{"arch": "mlp_mixer", "model": "image classifier", "dataset": "crops of objects in photos (Visual Genome)", "train_examples": 123503, "image_size": 24, "crop_scale_min": 0.5, "horizontal_flip": true, "color_jitter": 0.2, "targets": ["object"], "num_classes": 300, "norm": "layernorm", "norm_position": "pre", "hidden_act": "gelu", "mlp_ratio": 2, "parallel_block": false, "inner_norm": false, "drop_path": 0.05, "patch_size": [4, 4], "conv_stem": false, "layers": 8, "width": 256, "label_smoothing": 0.1, "loss": "cross_entropy", "init": "kaiming_normal", "residual_init": "none", "optimizer": "normuon", "muon_scale": "match_rms_adamw", "learning_rate": 0.005, "momentum": 0.95, "nesterov": true, "orthogonalizer": "newton_schulz_5", "adamw_lr_other_params": 0.00074, "ema_decay": 0.995, "max_steps": 7700, "batch_size": 384, "epochs": 23.9, "lr_schedule": "poly", "final_lr_fraction": 0, "warmup_steps": 380, "weight_decay": 0.07, "adamw_weight_decay_other_params": 0.01}
Rows from block 5, named by matrix and row number. Rows with one number belong to one neuron. Each number is 500 + 25 x the weight over its row's rms, rounded and kept within 0 to 999. All counts start at 0. Numbers have three digits each. After the name is the row's rms in percent of the matrix's.
# fc1: MLP up (model.blocks.5.mlp.fc1.weight, 512x256), inputs 96-127
# fc2: MLP down (model.blocks.5.mlp.fc2.weight, 256x512, transposed), outputs 96-127
fc1.155 100:472484499518558511530471518473487478493504563495443498493500534510513492467473523490434491516495
fc2.155 100:537481524487514455521508491536539482476462550562502504491537495493532540499471477525480489527510
fc1.156 100:482444529436533514483513517518511526507465508490524483458533510493458520531474483496470494527481
fc2.156 094:504490494519482523522515480494520542467525541507509484480486483525473496529505545523518520446550
fc1.157 100:468465488486520531475486482485564495462483531505482504465499480468494515482484490528523474514536
fc2.157 098:501528544509487450474466471503486518486478551515489520488490535531561503482522470523501479534481
fc1.158 101:476516503532505519530478503513503578470486527496448512514536514483460484536479494489511531518485
fc2.158 102:476481522504525521464477515468514502489497543476549496478516478503478502499555501518487513495507
fc1.159 099:529473503525497512484543510460510494521509489522431494509476515481512529499536484496514473503513
fc2.159 096:537533443566512506506485450487475472504462514498563520506479514509498496474465503504495461521487
fc1.160 102:555514557504480522517460478478524492529447505539462484519487507474507532524497524505474515504501
fc2.160 102:477517500518496482581497496535541502530476478498487490511507522507431450532505465496509500504497
fc1.161 100:538502498474523510484507489498510523493494524502543500510522502496527518468525518472519507487465
fc2.161 096:528568488515474440497495457496524483510478516441529498555465519507495517507541492504492494513509
fc1.162 104:518491545509505487507515511487487512491506499544518510549476509504483522566507532492454492515511
fc2.162 097:478537520505504550501467479485508500505507508526525515483519484515491474492502473442528521468554
fc1.163 099:518452517467480507511513537517523474523502496500534457472482490484497511490497518525529526531502
fc2.163 093:533539515564553516546469489507480531500478525525514531493504516475494523479461491482495488482474
fc1.164 094:527552502503456512491498487464484489485543528563504492536517499516507482481481520516500512546525
fc2.164 096:522491511496459472529477516547502478517520512469482499544504470519505492539517518482523511503524
fc1.165 096:521473505497559521556540479480430507495490500542514501480497508494477509460479460538503518479516
fc2.165 097:489505494461513502464485508532480479474486492501487484506521482526513502516476487500495481504434
fc1.166 102:456487519498532490541521491480510521526514506484487450505508487498480509493535493462475520485472
fc2.166 099:473470495506493520491494475521447485511534541482509525465511446485477544491488507529507515484538
fc1.167 095:507499510493506507518488511522536499498519546521512450553460512556497521497476517453499515498486
fc2.167 099:485469506474498508508484543479491459483490511497520491488521480471500495528495448446534466468459
fc1.168 099:520477505498494503509508535553502525477504511517524514518553512491440537499500535508474469489515
fc2.168 103:508503502497500484499500506478507495512477543522485505516444501494504503509460454464500508495471
fc1.169 098:513486494467504556491532500453455486468533513469517478534451484443462541488486491515504468505511
fc2.169 095:488528509495479489480547474502460526491476523481500489501470474519443508507542511495486539510467
fc1.170 098:485482526489481506501509511545511480475454500492468488516500461522494492485464525532527505459507
fc2.170 098:504507475496514462530510556479481486482470487510532499512490525499472503535480508511507508509426
fc1.171 095:529455507515547456506515515496502533519516516471475493510495529516508522472545514469510493495518
fc2.171 098:475467502502520496483474484519550514527469462472539460510531495544531525513493508504485509493512
fc1.172 104:529476507537508473498505486495510502487496552530481470535539494539490493474531515471498516483501
fc2.172 096:504456474524544508476532565510531510494447493483544496488490535508506492489505518485535524456469
fc1.173 101:499492495476459495516477487499466521556530478497484502525441520506513491524461500512489502496550
fc2.173 096:490491461491481509436494489468520484527472470516488487474499508479479459496505509521491508490495
fc1.174 103:521493494467500500494495496472543488502460447475526448513515491531501464500547496468488473467509
fc2.174 093:473487526523535494478483523515509471485518556497495548499526499500500484451474471522506533498479
fc1.175 103:514505501527482485496510470434486522494448490502540484472519531495492494508516496506500470474469
fc2.175 104:532492485474476499483543491483519467497452499481497445531503548477498500562543516456546497516479
fc1.176 093:515510501490516490505491521553473470509518507476513536530528496505481487473530495464513554508492
fc2.176 100:511538519504500492482469485510498462512534497476526513458504532503505458505491490460468497510499
fc1.177 097:489507473484482498484474576481469505482492502537504459486506491467432493468476547482465525503477
fc2.177 098:516523496502471544516514498463530501473480494517494479545509521513466472487546511498542492533488
fc1.178 101:524533497507503509520445513473510523474492487512483486538514495484427484472477534517476493473454
fc2.178 101:501526510487527491518493512477514533506484475493529504467496515484498460513485506518549486492488
fc1.179 094:485481507518508477451482465466447528485489503514445452485493500506517528496485473524491490516512
fc2.179 109:478484479491484508481466520476493531488502504542518490530468540483463474484513505491530457512552
fc1.180 099:485474492489487489509459496518490492472484487468453480499471503518535535504513481473493498552478
fc2.180 097:530487485498545508511507537534496468555480483456526447502497506520536506525523512538456526503499
fc1.181 099:495439505520535492506531477455530494525544447491481489451475485499490499463513481502514505482514
fc2.181 102:520515515510528547490524484482490533505511517492467505535516477510493489511540493488450485488496
fc1.182 103:482442534535510466462471504485482518482489525528513472491497499504533464493538511496494515500500
fc2.182 095:480517500483485511503495521483497507518535496479485481501442483470466522547478555529517449503472
fc1.183 104:498494467457510517476525521469485533484473507514530480513466528505472517527521516482504475465531
fc2.183 102:484530515469505502518483512493495469469502527517480519508460510511491514530456512475457503493477
fc1.184 100:506488515492482511480495525479525517473460526499515459496513486481485536504505516491493560486490
fc2.184 100:526502543483462563498479475502523455518517533527496488503537454466514535518510520490493507483519
fc1.185 101:504530502514502471546470473503468491518536497516515490503493532524479532532526503489524540489504
fc2.185 097:484464494502479522546490484522518483474564517493451478528474484500494502520497510504472497472497
fc1.186 099:460536475549541508514490504469495497488500512470492531490492412506458495467486520472525495461490
fc2.186 100:531547512454473507457479459500495522431516506486543483541516488479460493482499528482506501531519
fc1.187 102:498510468523504504458481528489502508469509521459521472491464468500512515537513492540502449473503
fc2.187 094:509502515495504491461541480504481515514532495495516513504509507562521514479508549432490527537522
fc1.188 098:503516551487508503519498489513497500547557478485472555499523521519478452527513509521490514493501
fc2.188 095:482488506541478508431478468500477449469507501480500487521482502520514520495494532506508467500538
fc1.189 101:498500525542487478512540550484472527513504511479476478533506523511517530455519537477496463473535
fc2.189 097:497483499462490497502474512535524487473485482528484555527484504471487482504495494545520496480473
fc1.190 098:519483530477472516471516499473538524495493471512543475461495528515490547550480481563494540479473
fc2.190 096:479506481522486503485466486488545513466490496503495524506520496549502512471453460493536476504489
fc1.191 100:506466523498511523483508490509491508454514485490486503505505492571495499506526459517507533504488
fc2.191 100:507500478520515477494526490486512517502558535520470513458487517541519487524488516504496482475488
fc1.192 103:517492502509504475524467551515576512533492485495455547531522483486491493492505474480500486477500
fc2.192 102:542482454519471478521569503499483533428509507522510490508465543519501484524466490458528548510486
fc1.193 102:535470524481500490494471507493487490482462538513522481505505538479488495530469555490559484466446
fc2.193 094:486539505553465540499526491557497492535528519526486478529513487451500506492428470499519547526495
fc1.194 102:547469461519515551485524502483495470478544483481462504505534524555495498512514488493503453526523
fc2.194 091:469503504520470487458500492526505464462503509477481472443471495505464511465524489519537465484478
fc1.195 093:502473515530462471520493513464474498489476506478481480509439504472513487457485499493497501512520
fc2.195 097:502460534554533512523497467469488494494480510518511510445504529500532449519503503487494469476451
fc1.196 097:470513504504496551532539517482462535497443471477457557498529461491478509503446526481517479495529
fc2.196 101:482481497484540479472489532493429465552446539506487542471548504462469464531519487496504505509488
fc1.197 098:527503497489447455490511518471528498501558496516524512456488498477534448485508522496536517480530
fc2.197 097:483463528462543500495544498472470503464473505527505506518543502477485499462497545463508497511525
fc1.198 098:465480533507529538468485530478438576488502517481504481477502483498477524522499515499475501502462
fc2.198 102:481459486517505500479532495538501453475494505536520441526507510525490512514496495488518558439472
fc1.199 101:535493480480482491481500465506490465465490483488507495563492485503544486557550489504480520485529
fc2.199 101:492471482511508511513495508511490486531517509529488456488471511492504501518519502526469526522482
fc1.200 097:528483512480536507484528491493485488479514509504498493499503513492490494456481499481469491485542
fc2.200 097:525520502499514527472444490511514509476504533522496520481523520547531489508499469464505525527450
fc1.201 102:477469536490472515521526476503512521523513538506505531501494567530499468508486488514477496485490
fc2.201 099:527498500438502500517524475495509491510467435500513469490488521507529463469509480496466553474511
fc1.202 103:528497496500477495482509497508533477478497467534510523470513524515501462495504534526471517471495
fc2.202 097:471508474529551509507495464501443490483490481536477479525492512535485474501544484488496519550528
fc1.203 096:524513468501528475502492525524481476500553556543464488513464500542487458482504477488499506492505
fc2.203 100:480522488509475527468477500493475488457494489515503496500486499497511518519519517511530511489506
fc1.204 103:532481513507508523482530508511525532502503487514509493488459523502433479525483476474505460496503
fc2.204 098:497452487510472475561455473462510522469509541521524478549532499464536508436500508536545513530486
fc1.205 096:467482497514520489506508491538529485530516542527451505447493454520474459528510477486504493531488
fc2.205 105:472476489531487550448511483485453558498471498500516492524551529457456560482521511555470529507499
fc1.206 105:526476544489551523477519514505475489529497524504512505500528496501508489514511514482539490504500
fc2.206 101:465496463502516490489472529482498520458469490534510521539519496500484490490503458464504496461496
fc1.207 103:507511512470482523472519525519522534527477525501483496481523472493543492515485513492477488492547
fc2.207 100:536510482480478515511541500483484513537504531496538526471515516506466496448486509497540516502557
fc1.208 099:496514511507530502496482481453495464505551526512503493510520479473434539553513513449487496439498
fc2.208 107:537495504437478491486532483542508533517491497534517540489516495494492502460456437558511499496488
fc1.209 100:511455525471514475532516483538509487488465480483485515476556509493500506507543490461506454489534
fc2.209 093:454480492538487467497495465492491483467520506492531492494465519528489463491492525477509497505471
fc1.210 100:512496508524534492467535414468503467540449497492500512487504500460496468491490498454506502521485
fc2.210 103:524524514454465511532470490478494497480528492489511492463470520475535526552484476501471529533510
fc1.211 104:532482484527492520523507552515554506520461434504490516485510508524516489463481468500458491468463
fc2.211 098:479509463499478490511499521483467555534522493546498505569531468519524457492552513496515482519481
fc1.212 098:512504482551478526499510493500495480525497517421519530523498532453481480498486488486477452482539
fc2.212 097:482515488449505519480513487515524475499519518487501534523493430505492520524516502470503514505489
fc1.213 100:487457490471472502472522510468501485480466470446481503527502500523497524463466486526499461504482
fc2.213 099:520517466516533453492519514438513513527521475501458553523527476480502457477530516553545491466531
fc1.214 100:492480491463551525479521483537511480510481530486469516499489490481526540523470460478523512481537
fc2.214 105:490514512537495524534464474499521502494501499476539523472481506510546498444485504514538512486497
fc1.215 103:475489496508529532457519506527481536506530474490518507515535514499506525504479470496462503525525
fc2.215 099:498527499502540510521539490512493460487465506543457496480466530501483475501500531511502495492492
fc1.216 108:502510516482504460518506488487488538558482546539517493504486522506502523527513500473471509510479
fc2.216 094:496512459512546499533530519467545516455506513505511489513526507534487497474484503477480528490471
fc1.217 101:499500485511519488464533486514510497510459542488546520537484498502489507510530528535508477456474
fc2.217 098:517473473474512469524503525491498470500487476551508459527457479505477497484484515464522513510554
fc1.218 106:484471467468512509480503496516491505455509509481490504505459477515508471510498452527540460499475
fc2.218 099:529469529500502528468497519517488538526504458499499463499531491512534512527492500489468492488472
fc1.219 103:475482490499499491515492503494501482510486491485503464523508509497514442552490522471501488484473
fc2.219 098:519486478517496497487492503494475506502518500567481511493503551533543516474479513545498511504484
fc1.220 103:487518565484504500475511506523474456498511489508500508472470493481530476491457483498522515526500
fc2.220 102:469511462487488528503471468521558511543515525496506509473474453502488518478561474503510510470494
fc1.221 095:509463478520487448516502493546477525470493506449509494505507495528510548504495548506465470517509
fc2.221 103:462551505447496515507467476501488503497504465479459512504499481500497489491521515545525469502492
fc1.222 099:506515518548510468487538476520477493511518527461506483516504502504515474540441489527509480488500
fc2.222 098:503500516474541514515509522472515469481479493480497526510484500486496512518520533481505507475516
fc1.223 098:481500544509549532482530501477495534529482512475490465505549470432489470560492536468514507499490
fc2.223 099:508509462469516458509528503481498510460514509495503482533525490493516479468507486498447528470517
fc1.224 097:505508470490522486525503494438520530507526471484531495498482516466495491534459495511530517470497
fc2.224 101:503541453496488509470441502502471479465550521477447519531458494509507494551467524495487496499484
fc1.225 100:492502488495510540508527527526497510488490479517477512542530523510526520525523523473500500459529
fc2.225 095:535496547476490503491477478490507526513543478452508497474540531503460522481498465480473482484506
fc1.226 100:524497517531502514537470503490511522494500531528476454513492529484498478483515491514514512502501
fc2.226 102:490540494521502517512471552486471479485517521525499492543526510467502510489463499518466418480463
fc1.227 101:503470502532492431482455494502495506526521483528516536510485507497475499460502491502534498553508
fc2.227 105:507487516511553483482551505488456542513505513535497470493475515467530522478521503484541449464521
fc1.228 105:503487487517539475483479516462460502482457464451513538514519494475457515509508525527554508479434
fc2.228 098:492508533449514471477468413482536525475455465519500505456472471467503534526525478496493495514496
fc1.229 104:523489518435498475569484526487535485509508513470503540493499466466484478541527487519528464454466
fc2.229 099:517567518488458474498535481459514479479437486489502509520485463485534506491527488486470513537494
fc1.230 098:505463495491527493516480484449503518503486540500535516518531506479516507483513462470512527497456
fc2.230 097:519522514480529507512454510525511522525464505463512492462495504551506490478481537472521439471460
fc1.231 108:508444503497497485499466512492528492512442502498497485464489504516521457547522474509548526508515
fc2.231 096:502512483567538483504477489514501490513513491498503483520475513540525478516496493496477491552524
fc1.232 103:475480556467468501540545463493497549490482527518511526503470491465506507532531496476534530481488
fc2.232 101:499483487497516501492501530482467444501468520491455514530585512452469526528459499517512475499457
fc1.233 100:505444507510504524491474518506454455536474545473474485490526471486488448529473465504528442494544
fc2.233 098:484493464529512517464522466517501499495521497470467490506489493500549482501536486511540488515490
fc1.234 098:529482524489514496478490477511482498534453491491496508482555533551482558502551496484478450485520
fc2.234 093:522483453499554503500511490521525462480511485504483488540464500487504457522510475506477484511473
fc1.235 098:463451529464514501497511498515500499487499499499515491532529514531467464495477517474491495501434
fc2.235 104:504482525513497492537498459517514469478521507485535541484479458498539519507506484485519492529475
fc1.236 101:536487516511469501503496490497521505475490516518482456482512549471496513476508514466500470479470
fc2.236 104:489504518525502471446538492566504515504523522470506544534512511475536523499466525482483483447544
fc1.237 100:489494492523531498456527454468528522534510503496511537530505506484456527514521452520475514513509
fc2.237 104:511522493444485499503470475537508492469479412510496472490536505496511512482499518495514498493485
fc1.238 099:492487478523498516521515487513496542469528513513491466534493536546482533493503519489469465497545
fc2.238 103:477487521520505493500564478473540488442482531468483514506490502491502515480506495495484485479485
fc1.239 094:544513505526434486515531484498493515546461484461523494480517525516492535523485521485544485512520
fc2.239 097:450508494515469486466553448528476525541473527512521447416482492523508436479518516505517500499498
fc1.240 103:501465465540513525492491506498484513467522515467518499505506503469440528466534481502497501498501
fc2.240 099:476490516488482478483500511516484494544511494501529506533495506501517497528483501479498465541532
fc1.241 097:526485488494506526492537528530524482509510502497483507500513512480468495497464513530509509518510
fc2.241 097:515459487477520515475492453505500513491522520542481446509522487499493526509499482500535496477487
fc1.242 093:515512434462542512472462463511491514488494500509443500534508511500502459479573486509510484488495
fc2.242 097:495470475474522510541528518495518547497500532477524545493494498491473491517506495475503537485490
fc1.243 102:489480509506476488485509504489541481514526536521470518500538515502499459469491531503525466504486
fc2.243 098:548522509488485532486534539495478551488521502461475493475502559522484530464504502475528519494503
fc1.244 098:507473511492493478469509506508518543529496540527522502500499486498494522491506491495459487500485
fc2.244 099:474525467484449548491524534519504484451494438523498514482528523482491490520518491525512483491530
fc1.245 100:489472489497472478514501497442446506520481471534531461514540477492533501553528527477490468534498
fc2.245 101:508513492479514527519484528506507502521500493491502541521484481553530479528494487523505517493458
fc1.246 097:505516479490534486502516463472513524490501501492501508508438493481507533506488514486492473492516
fc2.246 101:500514478505497506501482529486515525473516528446496504475483486529486544489497496523517513521481
fc1.247 096:478453494508487500508544511455468531519477480469514508483541462520544515528507501542521481508481
fc2.247 099:517499477505508505558511530488530494449475540534491494485486453501494469503475493552463510496526
fc1.248 105:441467513501508569475566490489506498517465463521516487513472493529520474507521520512485488464538
fc2.248 106:519527498495500495513517469547508479485517524509489553497516559486495511497457486464511536490561
fc1.249 099:480481465492504532534475502443495491522500476522484511485506528486495478528501486487488519470490
fc2.249 103:512460530500545531503492496522476551485484474478486486503557479495453460476520545506501489508510
fc1.250 104:492504472527498527536524515521484487505488473515498516444484514498480531511498486491497444518481
fc2.250 097:484515517507521538501492482537518499500526481498494450533476514514476484507506541533534482533503
fc1.251 101:569523502498526535530556489502448510485498492509483515481506496506478457548507485498500465517484
fc2.251 098:530445487522502534548501499500529543480488547558503509488515499475489512485528548502552498513501
fc1.252 099:500494515470503481491456496490504538504477510492501474487499518476473505481537497493466478436510
fc2.252 093:493511493482461518497507495494534465491491453506515535518478502505513481515522478529544519544485
fc1.253 098:472491517532520472519510493548496484463442502474508480512536531508507446502534513498504519537496
fc2.253 101:494522554468489523487509507528488520510452486553484521484500555466550513477516538499517498491521
fc1.254 106:518510494523526509523502495477535496543509475456514477504473499529491477521479536515473504494459
fc2.254 097:489468438479492453507498494499469493508503524486474508507479521511522511480486517479495543503495
fc1.255 097:501481482480525519480504488499507514546535512493500492561487549500484516520478447503502452492503
fc2.255 105:486503517526492477522498505464483547498512501510489490465543497552513511459462465521523532498491
fc1.256 102:520496504463528503467526545538502472506499522495531469525512480501505463511501511535481497473502
fc2.256 109:454490535495514514541524509467505499514507475560486448480517450455525526498545530498521473502483
fc1.257 099:551491513521499478517523486505473532527515500509506464448532495493487470519500515499501505465516
fc2.257 102:462504503484548485448501463486564476492493543468508528500527535518525523499529457534492465546494
fc1.258 099:531455445496456495520499476517506495489481508539532509485483528475488532474484513502494497482547
fc2.258 097:492511488516509544501527487494525524467494521448521534514488477491467521516497490510536479535481
fc1.259 106:533501515481514524516498488468493509494520494501533473507498547512539493492526537511514511526475
fc2.259 106:478498481465478469545526531487486522537479518455513535497514514469477464512546512490468503557499
fc1.260 097:482500523527550491486537503511445514472477490480459510490500509489516537449514483499558524484495
fc2.260 105:493506491450491567500448498507486509471490551492515509513470481467471504496492490494519454540540
fc1.261 098:513508451452461525492523509497476545517494475493487473471516479469494481491455492472505510490458
fc2.261 100:519417477488469492543461462457472461496473530524528527524475516528491498520503463487479539504509
fc1.262 106:554481490484505506510477497472498523520522512497483530517461562489459475495493462520469509499481
fc2.262 097:511477499507474505498523504512501510474519507525485521508523515506503508479517516463533502468520
fc1.263 098:527527528502472540511541503517495514505530515482487457553511508498492492499500508492487484469523
fc2.263 100:492441518500494467483485472477501502512488543525517485522476513483529506508488476498529498523525
fc1.264 102:492522487518509478507496515510525507529426536527525551552500512486516474493509512511536509504493
fc2.264 096:506504487549490478483522463482546484518506491484484494527489518490525495505524489496515490491536
fc1.265 104:529454487508501506517560484501461502512510523457502504479515511506490506550488524463541503504517
fc2.265 101:497523534465435509519521487506532504468521528498507463481512450496481484521534525473458451497524
fc1.266 097:499458469485491524519522507535463486492481464538562507523511503423516495491528513523496495507493
fc2.266 101:491483511474506459528519522500479519481489492501505509519532495475533479497491554469448502491537
fc1.267 107:476481483521552511496514522499503485545501526525496530476503520563497523462500504480504468518512
fc2.267 104:478481495454476508525506488535528496496495536502470489492510471502523482432503489511478531481546
fc1.268 102:512451501510480510496491512491526483489499506508476502501539548482513548484462528489470471531515
fc2.268 101:524484517477515464494494508492492510529465514469515493512547503572501457535472502487489488480442
fc1.269 100:523471497447494483492471477471500513487514512523443473504490498531460506491447514526481525511503
fc2.269 104:485566518531492473514506543468495516491533491486539496549514501483517433494493498520493450508484
fc1.270 099:534451508552529491520521478528477457505512516499541496511488516455502492493449561523485504486469
fc2.270 108:513547523472533484464530480484486516481511494514464480529490520510509526519554453503478527441484
fc1.271 095:477501517485475498509489520515482499462476480477511449532518510500506538495492442496517465543502
fc2.271 103:523466487504474481541532476521498469484542523505489520504496509499493513534476522540508493525508
fc1.272 094:458498521465480499470476479527499523516521467518516508480478495484474569542507450496464507477506
fc2.272 102:532524524479495527484449510501526472510481513500476539472517495482504498511492506484502575516517
fc1.273 100:437510465458488527534520505456514535464481486493514522502482513527568484512520491517497459494532
fc2.273 106:457531505454484504483494538479502518495509442476517544513492499512519511490483487456490504472472
fc1.274 099:486440463506516577472509522469527489499527516530511534518494479513551472526491519501496486520496
fc2.274 102:490509501535459509517531472503538463542505454470518485483515507509521511463529499533507501465493
fc1.275 100:535460502476465529499515499499524531481477528512549518525511509516516509503463510478488451471435
fc2.275 107:514500481474521475452524426498488416497485485509475500521510494492507467483543471544497484484506
fc1.276 098:527504520495492470524500564500489527503546558484474505487534547479520529471480490522462509516498
fc2.276 100:492514490462517525481535470476507475493505554455480507502487517530468535460527466484484517545517
fc1.277 095:536482508467504498492453473491441460514488503472512472506491544479523499505535515506494516487516
fc2.277 096:485468497480471474493477486557471476506500497502502543525510513524465509515496526502535460460529
fc1.278 106:491494540522508501509492482493502528511523506491543500480519487517476482488521507486490499494493
fc2.278 094:430543485505512487529462472513501524484544526510490526493508512527473485473492479484499522495513
fc1.279 101:489495503484523510445501531512510519464464485480498479500441472515521527497499484510509521457490
fc2.279 098:521531453506455523510477519499488511521452509456491479482521522487525510475533535484549455520491
fc1.280 099:524517509529548520475511513510502562494451526571501543536485501515502527521516540530509490532501
fc2.280 105:481462448476552473511543489478500478555512505535487501538510525521521497511505526492520534496499
fc1.281 099:483496443484498530483531530514474459504489519516520478467506516497469512523496431508451493497533
fc2.281 107:468538492484487507528506500483494503485484480505506492528497485479526509500460533527516495544472
fc1.282 099:522503486495532473528520527489455545496480533491539472482511496506512506552523485493471504459490
fc2.282 091:503542498453491484488515490471510477510502509481533482455459542508541536523470462505502473518505
fc1.283 106:497488514484448459477527533524485546503515499487499493520533534490532486494485457433495533510440
fc2.283 100:488491458458525488466523479496521514516503510484465479498506491501474512460529470555522499486509
fc1.284 098:495512516471490486521501517460507485497496523495521477529513528500499509473489504477492520485538
fc2.284 096:515500537528476577531462508508495488491490474514454513507529523513541498495459514516516492527457
fc1.285 099:497501533570512504539500486520475564513523496485548493534504461479502479522487507497517492509531
fc2.285 100:507480495475477510504552533441504554518450514474454488491540550429511516493511531494464503488547
fc1.286 092:472491504469484511498519497519499494484522524484505462516532543487520504523544496482490510516470
fc2.286 100:510481446475529545506515487540476473487476511506491540494470471478451543501542515512483538472541
fc1.287 098:493513509501462547500526485470497512571529469494554519496499483498492456540525540472479491472507
fc2.287 105:476498524473565489525513512514479509532534531526510473483498526505495541497503454519490510516512
fc1.288 102:532470509488493542483531463499538521501543534461503522508521509486520482494525486478487484541530
fc2.288 098:495539496499532534500497501556510503475552479562476454523529483504506498488520538481508504478520
fc1.289 102:509476468498461539509520484496535482522507509524475528466545501506499458502517497476477511492524
fc2.289 093:514478582460487457505472493516520488523498471459491493472475525487481514531524528521499463518496
fc1.290 099:442467444516535478523512432498511501532464483463495506512475468507509493458513481505501461528493
fc2.290 101:488525462506518510522502499542475542506513499530519536491517538486460458468495472510517506504483
fc1.291 106:458473500451500498561512512495437531477486534485453487537520515503538465508555488514478509468496
fc2.291 104:489491503483480520489483503485479548550527473509488493508498467512477523460457490500519496472501
fc1.292 100:498506536492519507481518491498497498509485498502494489496465479510517466547510451464456515515510
fc2.292 101:534494494474516480462503494540463498512494511480492513457502514512495486548484514508522498525518
fc1.293 106:492479499501531477509506535494482477509483548508479522540510448512507506484498528527523474483550
fc2.293 105:528485503554542478491497489515451533527500537478527510509544546499532522514478436494511508499517
fc1.294 096:475462537477503536512505494494490503465498540468509460536531496520537496504484506500541479481515
fc2.294 104:482539504506484515462502512495476505487469502523500463518549515511523488526490521521479496519482
fc1.295 099:486503510514527529502495517494504559490493499489474533525470521500541513502501511468494526497486
fc2.295 097:521494533476495534509526522520478478493489532509483483494489517541468452517473518514514499515445
fc1.296 097:483522479500559489481513494517478502527498493568508515529476506543480452510513505570515513509517
fc2.296 095:553474488486503463506524539507485459467528488464466475524539487485518493492486455532498525499508
fc1.297 098:475477487500517465507430521499477490487521471494482518490490459537512481491494521501521540521517
fc2.297 110:533535514483468489517518482487521490491481479515517535495520517488497510520566508468489472506488
fc1.298 104:498503487490483526513474523511502483549504486501482495452482490469483498510470532518515510479496
fc2.298 102:498501497520488484488495457511490519528494451542499485496477465471507525524488508503485543513472
fc1.299 101:505475534535525520500522546481491464479529456547503507522499460505483496534467495460516486515500
fc2.299 101:517563483492482465472538513478555518478482517502513438486497507496472456498525504501514436489530
fc1.300 093:535503512437496540517520474537495518514493522463514480478488512494512523514529484505522483536507
fc2.300 098:473543517532501473496469516502516470483467481541509500475507488488487514485496493536508538481554
fc1.301 100:505454530448514493509509469524491531543451533463507493511453477460557540489468508468509471509495
fc2.301 097:510509477544472468524466498549480483464549504499459502476536491498498496508472507521508482560469
fc1.302 097:502482515513487503515484490479525501503491491480539501491512480509506518488479499472548498522490
fc2.302 094:531502477528509549485517491522495525532531476496494523482459493527513494518511489473474488487466
fc1.303 104:522495486489452509509493501475478506505472485530525482547524496481521439502488464480546532486484
fc2.303 097:455527522485541442521461489509524507555484513480469524490476546501453483491513482501494554568530
fc1.304 103:534460469527519538520503500420506499457460529581510477523520481507506516542462519489504513498509
fc2.304 094:509507485504510476539494498530488500538494528474504546486503507496511487463479521479487559491498
fc1.305 101:482499450514502507497494467557478508523477480509513465508457465544471503455477514510531512465508
fc2.305 103:498493514507516493525489471484488523498479538477445509523481486504506557524454499526470463464511
fc1.306 095:519431526517508519487509472486495480554492522537496486474507512468507465482519552540454455474476
fc2.306 108:506492450501491519515465543469527480489515512526537480479522476519519487527517483534513492528536
fc1.307 101:520475505488516540475501493514490457491483494482525501470494513489503473527503482500486475510493
fc2.307 102:507493492512470511507488483539486440509534497464524508517504532532451482478500508546488477529493
fc1.308 104:552491489488519520538510525481467473502493503496535513506506545521459539517511535449505502474500
fc2.308 099:507466525545439498493483484489485557529509471513486505522453526533494510564526532482479468486520
fc1.309 095:557453451511530462542500539508519473534514557493511487558506494494483530512513487526488483500503
fc2.309 098:481516491520464469469454498478518500507481492460472497491507527475481499500508464494524516533498
fc1.310 101:476479561480489514501511543486440502502483442482486513517467501525505471481468544519511489490553
fc2.310 101:487527530518466495506501504483484549493494508484469480500543487499518496534517474488493523471573
fc1.311 102:475478475513480511533532525513498502484534517493499509475474548512466501487488483515507482494463
fc2.311 102:496516520517495503491491516500491515504482494503527527491492478499525532520532486495521482520496
fc1.312 097:510473503496488527458492485460513536526536466516508521475500456476519474515525491474493493504491
fc2.312 104:531549523532506536514513484538497511498471507487490527475517533500497462509477486484459525489455
fc1.313 096:509473481523469531500498483468498497498493497502497504556473475496458487534514483529484480518491
fc2.313 097:509483524508489490505515512471499477500521552471516455510478489511508516483476500493509511520481
fc1.314 101:467499444456505493489497501448519479524481488503481487531474499525488474502489550505457460495516
fc2.314 104:513542456485553497514485421476526489513458518442476484539461489504539490450489480480513496503486
fc1.315 103:551485478488534534454502511511502489528544521539511504482490539517448482567463478497481494507500
fc2.315 111:497538514524494479516453490445511515460496455541501475514502568485546527506453531503501550513491
fc1.316 099:504446491508469502477500540523539490496500519500497449498559485455525474495515534520491473513547
fc2.316 103:499532429416490502516489490511485490556484485496515521527446468479526506477511550504464472535547
fc1.317 102:527492504504485539503473489432489492494512520485473497473473501534466475483496486501513524508478
fc2.317 097:529501457543507499549452478509520476487490490525450561521480529485494475535547522494512490512538
fc1.318 100:532502513521493512479496505509499521486507503488508523490524493527491497472497519492520471540497
fc2.318 100:526513480518494494521514516512462493543480495514555459493453487530535499521519502494468545482473
fc1.319 096:498494453470482503530467524484480500475534493460465498493473524504501505550511492495542459477535
fc2.319 103:496481504496505537484498488478465489495517488476520473539524440533487522477495466504566482491506
fc1.320 096:427506514488507545550482508523493537499526539473521429492469464487458517469459492496454527521513
fc2.320 106:514499472555496480478510517534481522478493484535467532465553518487499446480494492467463477509514